From a checkpoint of a small multi-label image tagger.
Model: 48-pixel images, arch resnet, activation relu, depths [3, 6, 3], widths [64, 128, 256].
Training: 16300 steps, batches of 128.
Rows from block 9, named by matrix and row number. Rows with one number belong to one channel. Each number is 500 + 40 x the weight over its row's rms, rounded and kept within 0 to 999. All counts start at 0. Numbers have three digits each. After the name is the row's rms in percent of the matrix's.
# convs0: first 3x3 conv, stride 2 (model.blocks.9.convs.0.weight, 256x128x3x3), inputs 90-99, a 3x3 kernel for each
# convs1: second 3x3 conv (model.blocks.9.convs.1.weight, 256x256x3x3, transposed), outputs 90-99, a 3x3 kernel for each
convs0.69 090:479484475553481492516504480497560501548455494486454515530475566521496493524538551435504488539521510488510440476533453487529529465505528551561521519474514519494461495590496481452519511476510517537484485480517470570468426493515474494505519566539558476504534487491457493444
convs1.69 093:529422448456539522490460484469468439541486499475475473551457492493484481513516524497540468393521462502513503461476530519545539467468488495569559510542455510443514540528452559476490611528500521549510523481491430465513524429456476421441522417494478532505436479458473470436
convs0.70 108:507439560470511490462528507511513498459477536518417554491464546537470459474518517510499562479536413537518522533468504529447530474544448508453496511479530470576514508524538521514616561473518524470507495515479446466475469515479443529492562506522526523507503446553408499485
convs1.70 103:504551486563511553477516501505544496573468513464534439518490555478521572512500421519528516458519506464495481501466515470482470458456424467542493460469502506551501477612529534486512474471540514496560538528454534484458524592568534572500475458421482441537563515472551482494
convs0.71 095:532497551440540471537535562557484492521447581474516435524520458471523471482468525494472539510515530521525510498513479529511547511476498498466480437485490547567488475497502524537539487502451484483465466548458480613492458484573468468510453484512492504449477499414391464495
convs1.71 103:510521455514460447532529542485531566478477486475489501428497468556504460494570536506519550504438469520484490534510488555477490501503471474478443513505501494486478497486544445513537410424524561514512514537500476536527484499522542555413585511427477555509519513580476461516
convs0.72 094:502514475454510526555497551450595403413521506497492474465416420498579508609554616598515548544539526483477603570528516510483472493521508469532495562546502405433493544441492524470524470460365529530459500509470479551468450542557501486518473501485484627496511469490466478529
convs1.72 097:458483526501492510489442452443510511522521465386474537493481452549492525470461562429476490394481456448498433483549535525526458508411479488465387413462428451512435554460491547501482468427437482461450428498454531505468525533538538484481555594486462449427513442479511486472
convs0.73 099:459526442560569513503478527477485503482583462489510589460526566467520461591491492521466512548455553429530518518538478534424565519550528462451474544489458442527458478492566488504541529590562448534412549538489483501482530456426461467437543472431440531471568507576459508446
convs1.73 100:505473471415547552544399513487495461538550502433477512546488415476538492473529448495495525491483550433518506474373443419521539478565462536550498497484476542485454455472534467526542574534471507496456538492455534459591427562448470534508477506553396487481517575497481524516
convs0.74 113:429524539490495489494520551541458496449460465395465453473460613542438554438445543530477571522464521487521521448539508401451627505491538538453475521488523489462487491427518540503520512537489572511478472507499523450544562566431550467502511517567519506505448489549505528535
convs1.74 109:480488493515474491449437523514479463475451531499501530484477535586460454523505491500511533459464505545471520528460502486469551499537501485475481508522529496497515434489541496528488481481431446573464448481558536453507512501486458504491497500522492458478527508469491465543
convs0.75 101:540485407494526484503508465505537507508615512574535473494426467445509564480491509448491471524539498434520549482538399490485479459450505464493501603494421502499466563521534538493472516541503540547456546456377477437512484519511488506549491534552540514523419431524482474506
convs1.75 106:501532481451418547537484498516512494563535525509464471481525560516446550489538546442449547583531505489480532550419505460509440472520507526573505475526530451509517482563530537521560534523533558497517536508474510478473593595587500456486558510516454528545527476434568509511
convs0.76 098:405476452509488560453489498451455457502571557499442509489503525393486525528529526576504479548487544520506465452582491495445531475567482469510561426528524585621509524488544460492507507523497498589558532437510555491521511463485448527438521488456471476532498527572541468541
convs1.76 097:438481507460447439505482402502522549479587528528531537534454506554499506476566465532502433527499510504520516477465514472498475514489517499482453519464467449509499518472410431459513507444472511541490504442524452479456512538517579496502510523494560497524476500460431515552
convs0.77 103:440551552528494487513478547482542510451524490517506562548494527529502531484566489551519514543498560485500515486614494568382531502463500476487502526523534437495521520464514491484476385550447444529463513495563454507518532542512430457651466565540506521508510470475444440403
convs1.77 097:500484442559542583498596495450481523463506481522480503436468489496493553436435535514656470500516458488516463520440557504428544429434567533533593439499596452492549427453477442494490557470480429498463395520456511500454552479506539489489520550534485463510536471519532557491
convs0.78 099:561478562485499462548478498492503415484492495518483463467491533548435537419518521469428535516497520491497414473454503489519515461472498520460495441596480487439480478464475457514492473478446533476545445533539557390540462469514479502466524504543502467501466502502491452514
convs1.78 099:456447484518556534505566425500504483512495473554508413476490533488427511561475528442516524537505504488543577435536524509446456551517475451420468489445460481485483483461520531449514461552514505538502538520559475479513505512494465566477536550540481474511535570516526583451
convs0.79 101:492512497419499413487493512562479474476535489461503483522528496470506540528496536426450523466456510521553487479494556444465535532491456497465466471490498520509490462489474488583398549501479448486495461534508460536472504476508443459520447490524468479503436489525498455518
convs1.79 098:524418510497462506584546426498512482476442480434524491525510514562456532455510516492477475471518532496543448522506456413478517482505492476513520492533551574574476477471470574448497516505487502503528518509511494402544501555448488449468517468545512509516477491551519531565
convs0.80 102:505455526536529507502501345491479514478486556446522541492433475504458444475477559468540505513506480512520497504467518503499543553549556531456517521548481492509532496566504537488415551537631528506478475508478543492509568553485495471506465486458544505528497510486566526508
convs1.80 101:562530506505498448398506443540560502496482458532507440548443434492467486475507581486504527534478453505473511476498503557413408482437499431546496497522449515481510472450496527457469520462499450463520591454462444567557539554552551498611458543456502510478507494566553547572
convs0.81 103:441540541468557454496477527525492479558507474465582495524513467540464592529568515438487508430478470498508513534473468468509488471485482539448447484564498502494465507533562534505449456546515487481511521545540455498611492464494504511453577507430517497471434436523495492545
convs1.81 100:458508530475462485481444551511470471490494544481525486567443565604523495421529526483454509477473517570554449586493570489502592515488554533410495489502490562564441576492484487553502439551478431442529497488459514500526502500488405522507503510502437521428477502448557383491
convs0.82 103:533513524551542491475538524444513583524415490527468514535382462413506493465445468478545479546431468498414480470497495531531446509555544533513538566570540421446534448509494521529509532481489467499523463483524566445510517460499467492470517470422473504474415464412540496555
convs1.82 101:561429550526568398557524530475483468443439474539474529454491515574447593480576480528471459473488432527547510520535549529480557499485517472519512507588481547544560485524460456484373481515478530489504504462499476566500466494501468486456503545497496479513536514557482542417
convs0.83 098:479592456481487430501519459487523514504490502469510500472508422435465513542535587513506481535535477510451519512472597522557472459495528422470507411450501466479501493509506520527603481456492470456478465500533499500481491478471467491523476506485519477514482484511472571431
convs1.83 096:511521499508552539515535512505549544484508515496557541536511494499480549571421461494579500579400466476486438493578573479520500562619519510478498489521465481445480461525569475431554519545522510534536489466489478439486524542428512528543456507475570452523473526563513494496
convs0.84 102:433523456546503546553484563467489489493431510477531502475571547483507537508467447465443459534593523588477502531485514530482522441505476484540532509524485525572516520501510477621490478538446464537592495554471476455493458485479542465493543504487568576524510508508516478440
convs1.84 105:427487457468461504511581492589519552415531453496481495522452518480467548525515569527521447458455407508463485487490521483456508503564525540495571497504488498516483478587502549502485481502508517454456488428528483463464531623490472411522497490483490405528454536585518521474
convs0.85 095:538523514504518566527497474565489455524593403511533510457501539558557530422461444478448441512507476479569504470452535462437437476515528507502512436491524489407487499513489548487424484552503481459494494551497482554504508478494528540507491509507459491436488551460519511435
convs1.85 100:441482557489536451498478410530555470446445469476414447529539512502535547464534476522541526437493572487434454448578518530545551473437490477522485510493540490508500489494495474494599599578530524546472535565474500444498465505600424462443502464453432525500529529493554474570
convs0.86 100:471526459526461501524493448488590490464530474509449519531453538517416523503545556518516463477542528418540451482465484479480583491465512483545486470522518504512556492488459448452401461446438535506503463553514605501495482450493480451491503515466508562492497436529519538548
convs1.86 100:477449506443434426439471509495420505476521463541515503500539487510433519476522453591502523546476552539520491488491482551509563534548442513494641404489533502508508431571577552554466413493525502421495516432527525557485450527485495499513491509520483476492459478475460562462
convs0.87 103:506533560526476543532435500465470467488493500520463511417536559513536467490494544501437468512526509489468477466490473494511469400463469538500452484493497479479439534473540560539504549490553446466457510515498512523517553461492535468498462488506483465512530507393508492479
convs1.87 098:510543518505526502520491507407507494460505425527471526528526454509472533465571493564551458529459511528546547552548529544457516505550511421466445537429449547470466446508557489473512464505488526428472503491479477520491484510524571557522467477467481589479459521463515486554
convs0.88 107:575576547519530463553545466540494512504506508500501529502469478464555579464508543512489508460470497465515495469498458605429530480527525526505535527529525470453475576569496547509526595486466477508577507504430433532525519498520530561511456481463498454495503554525539457505
convs1.88 105:469521589526453448472515484457535473483545502516489517492493476532479469516504561448533408495532507458581543467498462551584486499416497525520447506528481489501509584466501496487458491474527540476512506560460467499515475452436464491443511530521526514409582486469508490511
convs0.89 093:400507498513452526486475462544493534519486558480521505510487440510488478517531611486511537450504444478475432476496487502444466460512537515446527459437463463583561524530462488433526543523499490504569480478532495562510559506538497554554460552556437529506509478469488601471
convs1.89 099:544537558529487484504480458489464508488542472493448533533507497481533449415457417500540525556512492520508546530489477444439501504511522502496439497489530472521525537521453528544514550473494450460486448567490540553453556485499527463512516494432452508515592503509495489554
convs0.90 096:522495433550483526551523410468483478502523514487472415481502439587492518505501545468453483491466472482507447466526453531504491529479493480526491571541591559539598495506507584516535534450460438454482388468454520486458451462516465507494529447448474541577494488513580572533
convs1.90 097:470535434543495572470517523508508485525469501547481532434473504501488521499387549477498536585510551481441520510513486536540483458405463487508528458406480577516603448569561442521490449540476507514494482468536528513508491451466536496489481552520479528524500505512535500458
convs0.91 098:515485468538476419430431527512518466447493461444458494484491455439505470496500460389523450445547449485514463517515489446477557509482539535435536544543502633529566493507494587478537546528530491545487536531467519535511502496491431546537486551519458516485455485422475531502
convs1.91 097:453471519428450561467438469458507464550485503575474501544536501533519496499536519504458540526538513480434428543454552529482489477508543530496499428494469464420453524506477535512485472477527448449503472518496448518516463473452424473438499415495483455590514460471511455457
convs0.92 108:545481457502518514593511467547552499518478468562527457487472522514458427448485524464526445499499458487538460462478540497547510432470500489549453504473487458514491488500492510481521520469478538489507429510511448499514529503469493468481525468542516526511422470534473481576
convs1.92 104:501457419568520497470502425487510477465446492383486511516464560505517520490526572531519498482497525450502490522519504461457480469489470528494556422507477490485445505565510550469521510462552553475434524533534560500559596487441434463492494486527570459455529521528506535537
convs0.93 102:526484479492516482495496520576419483434547466470475472524530438451470435481526551542487433443529515501490528523526459571488532466405511481423505490500541550472535517450472448522555523474580549435519477479509517517483509501456483436538413532551524469513527507430501553415
convs1.93 098:509525472522505496519450492530504509489424512466482461578434479456499518468533488487479520475425511472531480516462511499520457464459519496475495407556491485455448472546475423437487460459472450444495460549509459563550532478492537547586495559435469557457571468519521453473
convs0.94 095:446462448501499516493551530467552425523457566475521437532482498508520528519461480499466488518488494503498479513469498474493541486426497557490490493551489511535625505455499574530510533499477512506536496521521493557454481476497416505441497550469501474530381494442444568521
convs1.94 098:453467521482568493472506508482445506507528454522501452525469522501535508443510568514523602492545503500534555534565536454501555418544520513564550571518450423456481487429500517505465523527498500501558538540513573488493546478463510487528550477494476542522406537405530517489
convs0.95 099:514513487526513560454402503480463488547553486450549516496438463439550468520487469448471489546447514517557520486470534540493546520504497459486484467450492544572613456546497526520465540491408522487507579509495475464462507465416461507569484475535433477453494481510520473460
convs1.95 100:487466499546523492508542475478461543467486551516522444428484504405508553490548470558502566511456504455532566597453588507458532487489578536465498472480488506521506515535525510546495474446413542500492548553585492496482529471421491500492439519483567493540432485482503549530
convs0.96 093:469461482414459542490497509562460596516551450495488460489538475452521496458486537530442415489520456442488464491464445512471516464583579542467497507507537545581547622564628525552576508531525526482485564473404537539532513516538472546557427499470388491509420415460547563508
convs1.96 098:483438527505577477510483479544456497472518507493497474549446412376478462559499496535561546494463486496518487494493408500543458501581568488550526505437539554532558524530456476459491532539522493505463484489493498476462449486463538487544483424466440499465432500480453537540
convs0.97 093:500484482477510455472506480455526464434525453486491498391548533512467581531532506458492508489521468571494512561528519456475533523467541551498482491454517437470523473551485452465484525501439579548503545498471515550493595496457522528507482573490507576549545532507572479491
convs1.97 096:539476508461498496483521488515476488488442414536563519476462424483481511506521566476484464493539582542484562497499528476540495488485392478441467444447486464493499447547483490541484477507488539509473579498497584528487529545489403525524463418414484463551496406521431499492
convs0.98 095:536508456448452500516540534501450465440472505512444514506561518496477476540554499403501466517471458474492507516454507526497424521550468537511469566500491541516450495472507560507465483476551501539482527430507557467518511477475498554480391508496500525489488442523504499455
convs1.98 098:496481426524516549473487484471476463484548509495463557508495551426481518432433464496479422497493509485531479491443467503493477515522548542509523488526414514484493469536432465529472489488533470501594408477569501477485494574470515540447536521525501499511522552500550538533
convs0.99 100:552498513476481530570558487502479457532466467494494451508512549449554460468518490502518515533442492535495545477530586504534526492478415486525473500520520580571555482576557541456531527475485484488444470529564492465473425468634440453500433443563509459514433476434407518522
convs1.99 104:526497481496508468489521474515484492453490502503492503501565566512560450477523432446498471461456516417502470474456553424501550431535550474477486522508438457526526550411443420566527391569520506513549516474468520562432448507456473481502477489498527472434471609471499558535
convs0.100 106:469500511507489477543583468543590548488523488483552497565591428445528512495528434419536439503513535531464471516586527528489443534482522440519447534543483503501510519563427474521515534533537516515513572562447479497477489437445454458489464529495495526572556459433553470488
convs1.100 101:472416499543538495440543438509502586590439554461462532486526465532507450481533417399543463540538496487536471527496453515533549514515528481443461470475516495491513475510563476459495516475456512515531520548464523460511429445515577485490507424494530464537495452475480502574
convs0.101 095:464524495484476470519499424541441490449514441521452471506541452462551529506569538516477540533516471518387529487466422464459442527468453501495499518502501453443472534516520509476459588559520551491570546505515492485563541498497478499528545477472484490494458499489483461481
convs1.101 096:482584459516530482456510512554545516507470467474407450502461498494499514492499506478458464499513525475504459581537476475465487493479473517502606570510569478542532524467458400515527498493522513479499451522500550511484538447551495509508539515493488551504479469448478489505
convs0.102 096:428498535542555553460452563586539522479502518516450483483560506524499448466527500533575477496510572535466520435481490500513414491553483441498500505511583509556588537496545515570477516520482519522433423460468557566473489479525424464502483562499543469500475497469412447495
convs1.102 103:506492537447524564455479444518491612493446520474544496446467541543552510482496508547532485473477491489468461516483548549532578512437460541453529485499476494594458484517512484527506461516538526488523535539490441488496461520510471453522578517495501431498497515455479516505
convs0.103 095:511478483442476473515484460464497485446499407465508491457506455445489431508469531537492485464497458515442577463506498519550537514485554515541570507473619487502546483542516499544494549529532474503496583517511440483507516489478524491417516463500473527513502544523487509569
convs1.103 099:525464536560485455509472433484483541501521538524486481420420560508444407506500509489414497495523548509565468489509517579552552493552505514506489571547511495493447485481538411575468512556510510534545549526514512556506503506523540543571462475491538528492496537507455507502
convs0.104 100:512566494521452485408554488542487534455518500482503527469553452516479548478537519569422479513495450452519527492414480504439515437551380529511511457447451557478548508531452502533545496457470453544481502447558539541523490401497525464463522432495454534429486477522565589497
convs1.104 097:371478427534489478542457549527522552467568591487486497542526455539483477581469508491455571514530449565565543474480496536543629514526448426541474497459555503522588450521558448525457494542538424479423552482447456568426519503460460484501460488474494535433482555484462470456
convs0.105 096:463521546541522648550485492493498476499508515523403491513524561505547476485441458596546449491550490531544514459524471466482474532533550435518452513465494480474455553485541574532468481512486438459412502536513456561488463427478514524508470463502446466493520519522449470476
convs1.105 096:523522474545482453465548475523521504498531511556515522442458514515532484496529581554453430509472462452525558473441514474467565454533561537437500511465471533480405454473524525508380514471511534534496448524510538518539522463564479610523471473475523530459473564467493503552
convs0.106 102:480473503492498491507498489539441490473529453468473565435490506564537519498511488526513560525464489475482443507551431534424498458557545564523532531568490476484497492551488501560503414505512489467463521535457430441544541473515485439472524426474446481545513484573489525476
convs1.106 099:594497549601579482504524625520487514490453512445461590474474450483495481480429474536478507515499473526484522524537523525466439553451416539504496546529478505487478492516424463532513543521495559481491498553434472507552467515476458565489532489531487511464516512457506518599
convs0.107 102:496474525531481508455481496474456455546446500569478553559460549484483471500582498539534510491480460449549519482575499431596534423495494545523486531498539529559564539595508489559487557536543488510506499480493478479457448431496438467512433540487555491419431504570515534473
convs1.107 101:556543600468447552524432501494485528509471467552468500456496386476467564459479532555400522472526463458471480587482420545448488496465469488502456465539523550490521492414528479536483497508569556528531517417541478382442481516512543544533524493450573500447523505478505539521
convs0.108 100:462476446454460434540443476453502550491532500520531489452501443462521525486448522415501486615522472516487538495494489490498510512501515486491499574479495526455445487529519519428527522478459504494510517569471482465471469472516471506482437468526443556483508481610551516520
convs1.108 096:499478513498498548498465472458487427508464529479537555537452436461485515488542527522497504478567489514479554486458525506493494541466509518468480524561436495502579570531524552539489512487540445359514491416449487518477589436510508541524451575488497573584455487548479502458
convs0.109 104:483511505460469498503499501523532498463430452473516525469487433487477454480465470449498479524494481514456501523500559494524522427500569535499523508501468482477445560515561536475505509510463550459500501500538466498506548541432488518502516568484532482479461520459473472445
convs1.109 106:490455506544491511478543463492528544487515587522562473434419467543461476444474517491519438528526508543516488479440453476483508430460489524532552508552480436523511538493477471475495442592565543486475506525514480502527501490460520544592512590435483468583479456534517513444
convs0.110 091:508552506446528517449499499537498458572453517549585423507471513519556502543501533542490444458493519515464512504493516530454509484480625480540432507463542552444446465502527518506545479557503438529504544485524483492493554443468580541562574486531533381520457529516416560507
convs1.110 098:442483487461520532482509468503496492438468458490530546482551496459510500484473502487490550443468547524472493490436447476528560539478564478481502446449523545532532488543482448529571502492497601495478557506489492503501545503428488424506482466460492483523493477419506539485
convs0.111 094:432563459537566521466496480483480490499525503464579468466519558554570508533511466493483482486572428471520444512472538498474516471516461494494553558539417491484471565552563584531507591528609501479426563407525487502573532547548491504505473503517522469490570508521458512513
convs1.111 095:506456480498483486520579448479559492398540526453513543515495498534461512522465514528511575564456506518505537560472455540439526526529463556479491478443471514481502549483509546467485553498524434513519472550564496484480545481513531557418467493499491462509509527558552458443
convs0.112 096:491501458443488526584482479562513536509583505537518608526505509488516481506483501494430516502493497480503479495503537526430544496462516507413519562526460500515570507519452489540430556562450465489506487519480486506474461600488471498455465527489524519505506493548553537557
convs1.112 100:464507440468508487499509507464502507497521512506441492404542511452455503541524471493494419509503526513464457435527474505481517467437494471445527496502463551549501473512477429419406535520554476533530473530505446533483471453469504536501486522549532538508486432459585566507
convs0.113 093:448531511510491455434505429503558534534536500509494569517453532454525508523577592478501392542492522493535516520490489484503537485531442557480537470500507417544530531506494469560469477411457457471562488510511458459536433507547465466474507524505480447430481520473560446543
convs1.113 097:582439447432454541509458419552543547515497558534502511462506478486502493563484465498568425333514568555595522521460511473495513443497481490446477489528498417451533539567524496471516479514538479480436482494560504453518399439518566551480459575474500482482464436516532489483
convs0.114 102:499551436536467464546479553454471525463557566508504592518494514552559493476499506514505463500503405554523534483523489563504403503524521504531448462558538511536487520508501460509520546547558457466472527560602522506489587539506501561507527517489448450515559453531503563462
convs1.114 102:552612520497472456528517478468487525542475450491480498512513423465459436477516518548489512513497533430544460533521489453495441543500538446479435577571520468557539619556436456477427420454519446467492591520534561539515444457481475516481516509460536537506542575501441479537
convs0.115 108:474489540500483455511546499451499461488495601571406508563503476549519513519570524511482560489469526497506506457559584512425477568500442441534524502547582589473497482494479493551481506508414522572436548494498507563478533503434530457484475486528494452519447461493455548478
convs1.115 105:419520558476504538516532505568493430522458523491498462457491491496552535545580514578457516480501548479507486444574552509548514454464588535579506517434523498492462450507474485494487550593534561465508471528505499432522543537460506585442489488478579506484457586548494521548
convs0.116 099:445596452516453533480506505456526450538396475508542537474453451484532458505508462494543504469461531456500447545525526524504486541519541528458527548520424468541537443442509493446451492525518499494539455441490563500467461524461534491500500480465456554478421532503537449447
convs1.116 097:478544405533423521464570461507502475544436502514515419483594515472412490435457517475507523570487523489544479500462370472562541474516533476465409501454485561425466507485479448519478480561530509492470488443460444524520508508558480549566569495512505497442434480492589510498
convs0.117 102:470469483484481534488433569583472430493505489554444518578494502565474445474566489521494454527445493465459471506537453452473569549469525485522490459522505567558548566455514473583452504484475469509510446434553531491484462489518490431501470553517538468517514512518498458506
convs1.117 102:489522490442550469495486541554498584489511584534469538591507414523479506571389541455485501456535423434471487499551472440474525507471477512528478493481489486478501480414494539519403533496535538503481534514528489524535500471505500546581491552500410492483465538476501507547
convs0.118 094:509516506478517458451482483459520429497578518483503492472551503491554477507450513473499541510478518417467527502535453408533525482542566569556505637510558506557433443463474533450517533574444508440513448478478445531428549524452511531426514490545519453465528514450465427483
convs1.118 097:565551546449493576510428492509471497559517560571559511431449471506556524487513564504529565537498517511487518471460504470472420459456535484519480498473510468568469486525433488500551509611628504568534516493499502455509554575542497503559487591547538534526474518509451496469
convs0.119 109:532525430538509536465510403445514542506552525542512579511461503521500438498521511488482525502469492519454487430414520553495484511593411539506586479524496532594532537533454430496500484544505453543522431443535538507530427486471415472471426508523479474470430485511461503447
convs1.119 103:504417562570597556465505450552502531502533573524497481652570466464416519504492533564498488488469472490503535554517452476521500500568470550539554582548582598575497487462576539541516545578562476526479569544514430544494518550523471550528491461491534413452475443482478419417
convs0.120 098:507553515552487563510468564457515489506401459446531525477496502519479428502540626567420490476518528467492501520479494436521533435467498502513476564515495532487476532551490476479512469463453530569510509568491466490455502424492523530529473485452554527499449434483470423491
convs1.120 101:445503486468538554485429507543543567528555520421469493541589466482412472517440568490508474548495475487468518466518435461508468480395491472439506556502470548495502519464470472494433457464548505557480529500554431522492509452428539471524512508505494548527534521530476530421
convs0.121 105:445551510636521484435509543471485482473438428569481547456506479513471452481525436487549496407513531467490472547542454510474467543466595472503482529475472435470536557380550480591473446545437454478498492537446471520516575420567528497561553515510533451475476586481536549470
convs1.121 102:523551491538501516484435479431493487525590547511588485465505488523478558504483466455482564496531538537589484468552514452527573513467515543522473441494521531518504392468472497518519453571534579399508475512497427518563486521424529494540493493570527447535503552508603488509
convs0.122 108:539547441530454485531546536472483523543443466474555430518472491478526478525561468470485515537498488545524444456555523484586469467549472534442549497530539533611595505469550447511523489545400505490489482478464524482521535480489478471518501525477456495477511519539450443517
convs1.122 104:408482473450531505507571442465456560496487481500447471424543467508518503509486535501496540518512508528459460514502442524502506528577522461448593500469504475466465532475480608514534512535463566460530495552493460451463528388544476493512454482452508470502441488490498431509
convs0.123 112:449477581464434510519536571503532543521446508455447565523531469469489459539434519489500498510535560498459480467423528456482539527463555567543491517472507482468503480494533450534536508506439495485509545525470487609449555542487510477491523515461541463462439448465496543506
convs1.123 106:490412609555524498469561496525476461482514526500505570508494503503485491499542514494538457486541491549465504562518582586449440476547462516503445504452505444477399486513490556511448506549537455505453511482497480560512533527422485524518525553523488476458497497566512526503
convs0.124 097:518450467490564537523442479467441498426485501498492599520503533432544485487497510497450505498510561536512496421514460466418577483545472493506527539497547506581465539557531484515523500493521495483380492469488508478492486452483579471488513473478509428484471514502404431478
convs1.124 101:510485495407573500597547568581528570508500500555503496549521510532423570548543488534563476528484517530470522480487488488619595412502565548504510481477457506508480507461539521504506484500508516456504531460547520552523434467473532501481440521501575500515487496518555571572
convs0.125 093:551513518535527537486527558483520490457493502444460509531459570473439412515503485536509490458466507500447505450411487438514502463480500587577556508505533460466440598559533471461440514490483579534646471502524600491532469461498528478415544497448527485475486513524521457482
convs1.125 097:537501474577505438544514548471505505524513443558486490518447596538465437484531503485512509471546477504514509468535512554625569505559466542546526501533499593553584509514497514521511479567465470424446497517471486511545483471485464463474436514452558500530497570504533442523
convs0.126 094:478472454435439503478455432464525466499602548505488584524550490466505467471410456497510473566411487457501471467505465514473586456505542551517605478538564503547564590596599478483481454487478495504480513504481494430534457492506541531452576516497450469496480482504419485472
convs1.126 096:539547578472521487489487533482486486567493536472561561561523492456490457513496558499501482471487435498435462534522459429517470505526448541545525574512499457481463540540487448466476439533470502499573546446535513518509555526465491493574529511550543546536479455495538570462
convs0.127 104:587540476524539465512477499421514539469449548538514541458526487514491453505461467431537485482527506518525448522503560486488529497412410506529486502478525453456471506426496458504462538575532533541479467533508523527421481484468563513499574462501520526426470513428463502505
convs1.127 097:553496447450506504461453445466530464499537533523560483541479523457483466500437499488565472454544523546456495412526465515533475506503414486535543460512522510542526517512464476461536439514488481492524455474523501449506462482554514444498455500486470534517539558525527510482
convs0.128 097:499451497472541498627529533505501518500521480505493422506449480474513478488426518493432534486546454429540441532488460529605450480460463555551552517519496448554503473479492537463472487457479533514515563492608434507442539542520567531496517446520483484487431456450484476535
convs1.128 102:526488476527476536475493491533476495526450496440545443524510595498501461571536531464507506496503445507519521477431516419418545481488513553461491504518490546546471479449479539484458610542547499504535519553516496452521531487451596515484460531581505430459506400493488510475
convs0.129 102:510491431509531474477552494470483458463576466488463451591497524490485478522425572475510542487420464485557447548489534515476493583538440538491555517520554474460478509461530475559467425449465548481471492510483499591441522536558494544449536519541445425511511509578476425535
convs1.129 095:520562487481470507468484525465484538480412501520487553562555513468493513469454482499517533522549485413463460500476476460480534492508441506541491473458490483466494546440475645552482531504413546561533465542473446447473449542498510517458535527545498531476459454523491474468
convs0.130 100:474442555444530407535518498434523498497473492510547471562479505510504499504446579470547466450470489479575538453500465504499507476442500532504455504508462503490465484497439534525567501462522497516538605544574503468509508476489563492528545555513473534506535487471441546440
convs1.130 101:416542463533513517498513513463436504568473467555465445544489478563507487535496468481502522524525526486567481514436434534565557463504567545508431541500518551563466532463486526489499351483504501470519541517495557450480479467481461500525529494498484520517480494504514548525
convs0.131 095:489466481520579465492497446478553487468514471478473521464580505543512532557521524471476530525509490490496491546490494493522484468565491518478537527512435469516510532554506548492455550554484420395432454471460482433505493515534503511438542456486547581527515472496474453477
convs1.131 097:521488455426518482506562504532546473567490489417527514494516565387564441458446459552590499473525517492433540462548510449579530508561533470541521488524577494538508528462524471497466444497518534528487467415449533456540478514461579546479530516484470534558448522457504529436
convs0.132 101:556538508492485481498522510475551516522470491487470497492426459445505489441463452476554482538442530535554479463544476502474512488499480548473444493498529562525541546532529542531513561541554497520479464522505493479439528440548514496467474483469510502564479483522491462504
convs1.132 099:459429487488558505506498560551507472569526443524424463432500536464520550469536542482530478448539518433470495521476549446497557430444538436498486510508534450412499520548450513488490450497487535470479516496559514485470462508432480512474462463509521453572508512503556506567
convs0.133 098:542495499471558572521525470501484495549468549455500478517521536538506510470493447546532509487496489514573503516554530554554593480516482503521510505426518430412503522530450600516545427512457507388443487544486419553459492476551523493495502520530537512499516471505493509523
convs1.133 095:565550552481505509471418526556561506470477462502451506574494555444573458491493478495501472471446482468506496451477544482503471512498497598465473507438475465487435501467569528459538558537524563518459453480456526508500483535526517417475534462511478521539496534566489490580
convs0.134 103:450487505560465491477516489540532510532490534491456504502520443519471447479458502499547563517445552459476489527467567458539507459521505562511474583503536479532458499527495507447599553523527469489437482542566483508503512541602547440559401470481490489542506521477575538545
convs1.134 101:537496539536515575462471519597539505470454403480514513553527583569479516460462498442499482544504520558435506525479491507534537503524529457464519496514376540479476526552503535544507485470460512533507469499512529464519499466497533532502474473489498546545560436489489392490
convs0.135 098:490545446504497516506435550473607494502545502438444538541592551512519529456522450446545509483456540494523500498457529531525522558504526507434441490496496423582465585528549549573541500505448523477494440466460548457435524485449453517469467528460511455535474488465467510475
convs1.135 100:574505417520488542567558483511558521520509593539490492506499528455530485575516544480427547521567592460480578505499489492505567543472526528464468553439570516472450507565474453468431454506495537563484527441539522498514532499509512470532530494521573473580486495509479492424
convs0.136 098:510562603461557481476456538448447402533498498476545467511486501450499436494514527563515532569523531491484453526509497510443451510524458575555546453469445454460486512464565557480500475477474532443470526469538539530476527532498504474465526485450450497511532426504502475497
convs1.136 103:565539461511501533487518536436500493543521469492580528598517468495466536577565588499509531463488534485546495502532520537525468558451467498446531534510527485497553454435462513632568515571491519424433514472524478490463508471525527528487470495530521486521561521559523470495
convs0.137 102:562498497599547497469539477487529513539482520459514476504460489508464430415518433462489469489509506516473502472474498504514535472550510520518477578517529512558492568500538484565504455495527440507458532412525499448493507546495480532459486530529534502447525481579480501567
convs1.137 102:497435437518492459548511447461465462491494510498503560535518495460390517439457517439467486471473485516463476515499516509566495418459480465543492490564503516510548512526469475464498519578481477534481474475466541477426420523466550483528518506525564555529468496454472555532
convs0.138 102:503526572518441487471507476552430463459513440491551551375430507459464485522476487505495411426440537419544473413545510494460522427522484485447516495519472532548553475527460423493470483522533473522519475529512470456478514470499510527527519491509494514520476453440510540449
convs1.138 098:541485515519533432476436481486466499438558529503534499484527518515433521513471503470548546490562501445449456456532551484491452513391518497506499464494563495525521519520489468500474444499490463527471467439494474404560464528491555517570380480458514523450585489546536377536
convs0.139 102:626445523548438411506484562487577536500501499499560515503511493456492464546554494503447556503477414503558561455465551466509581485540570519469467453505434557529525490567531581566525458434529460480491531531459450503528484449479417456468422470462492535393532505605503417461
convs1.139 096:477470555555471485499523572494468433471444466488475547522565479554497477480465489548467490514507530540543479502455649528421476545444483439553519530537484418571501482432506488492519518517521517542505542614503592545513442437475493441503444485499590530397406495584502484488
convs0.140 101:479529482466426610517493543541547569576503502502517476506486505512478500466430381468448489453500535532501551534528511392457479524526519541494546465539532532590602475448450501477530453499442543511457461495488527434507498475519504492495502522578528476490481537477513484462
convs1.140 102:497525535441567532469493489532508508470520481522446458484474491511484446494442541526508529485475458449546464536568555519482496509401456505458465477507535531501460493489549478529493534489558482513488562527489550506439513511586632529639439445366540497512572554529550529569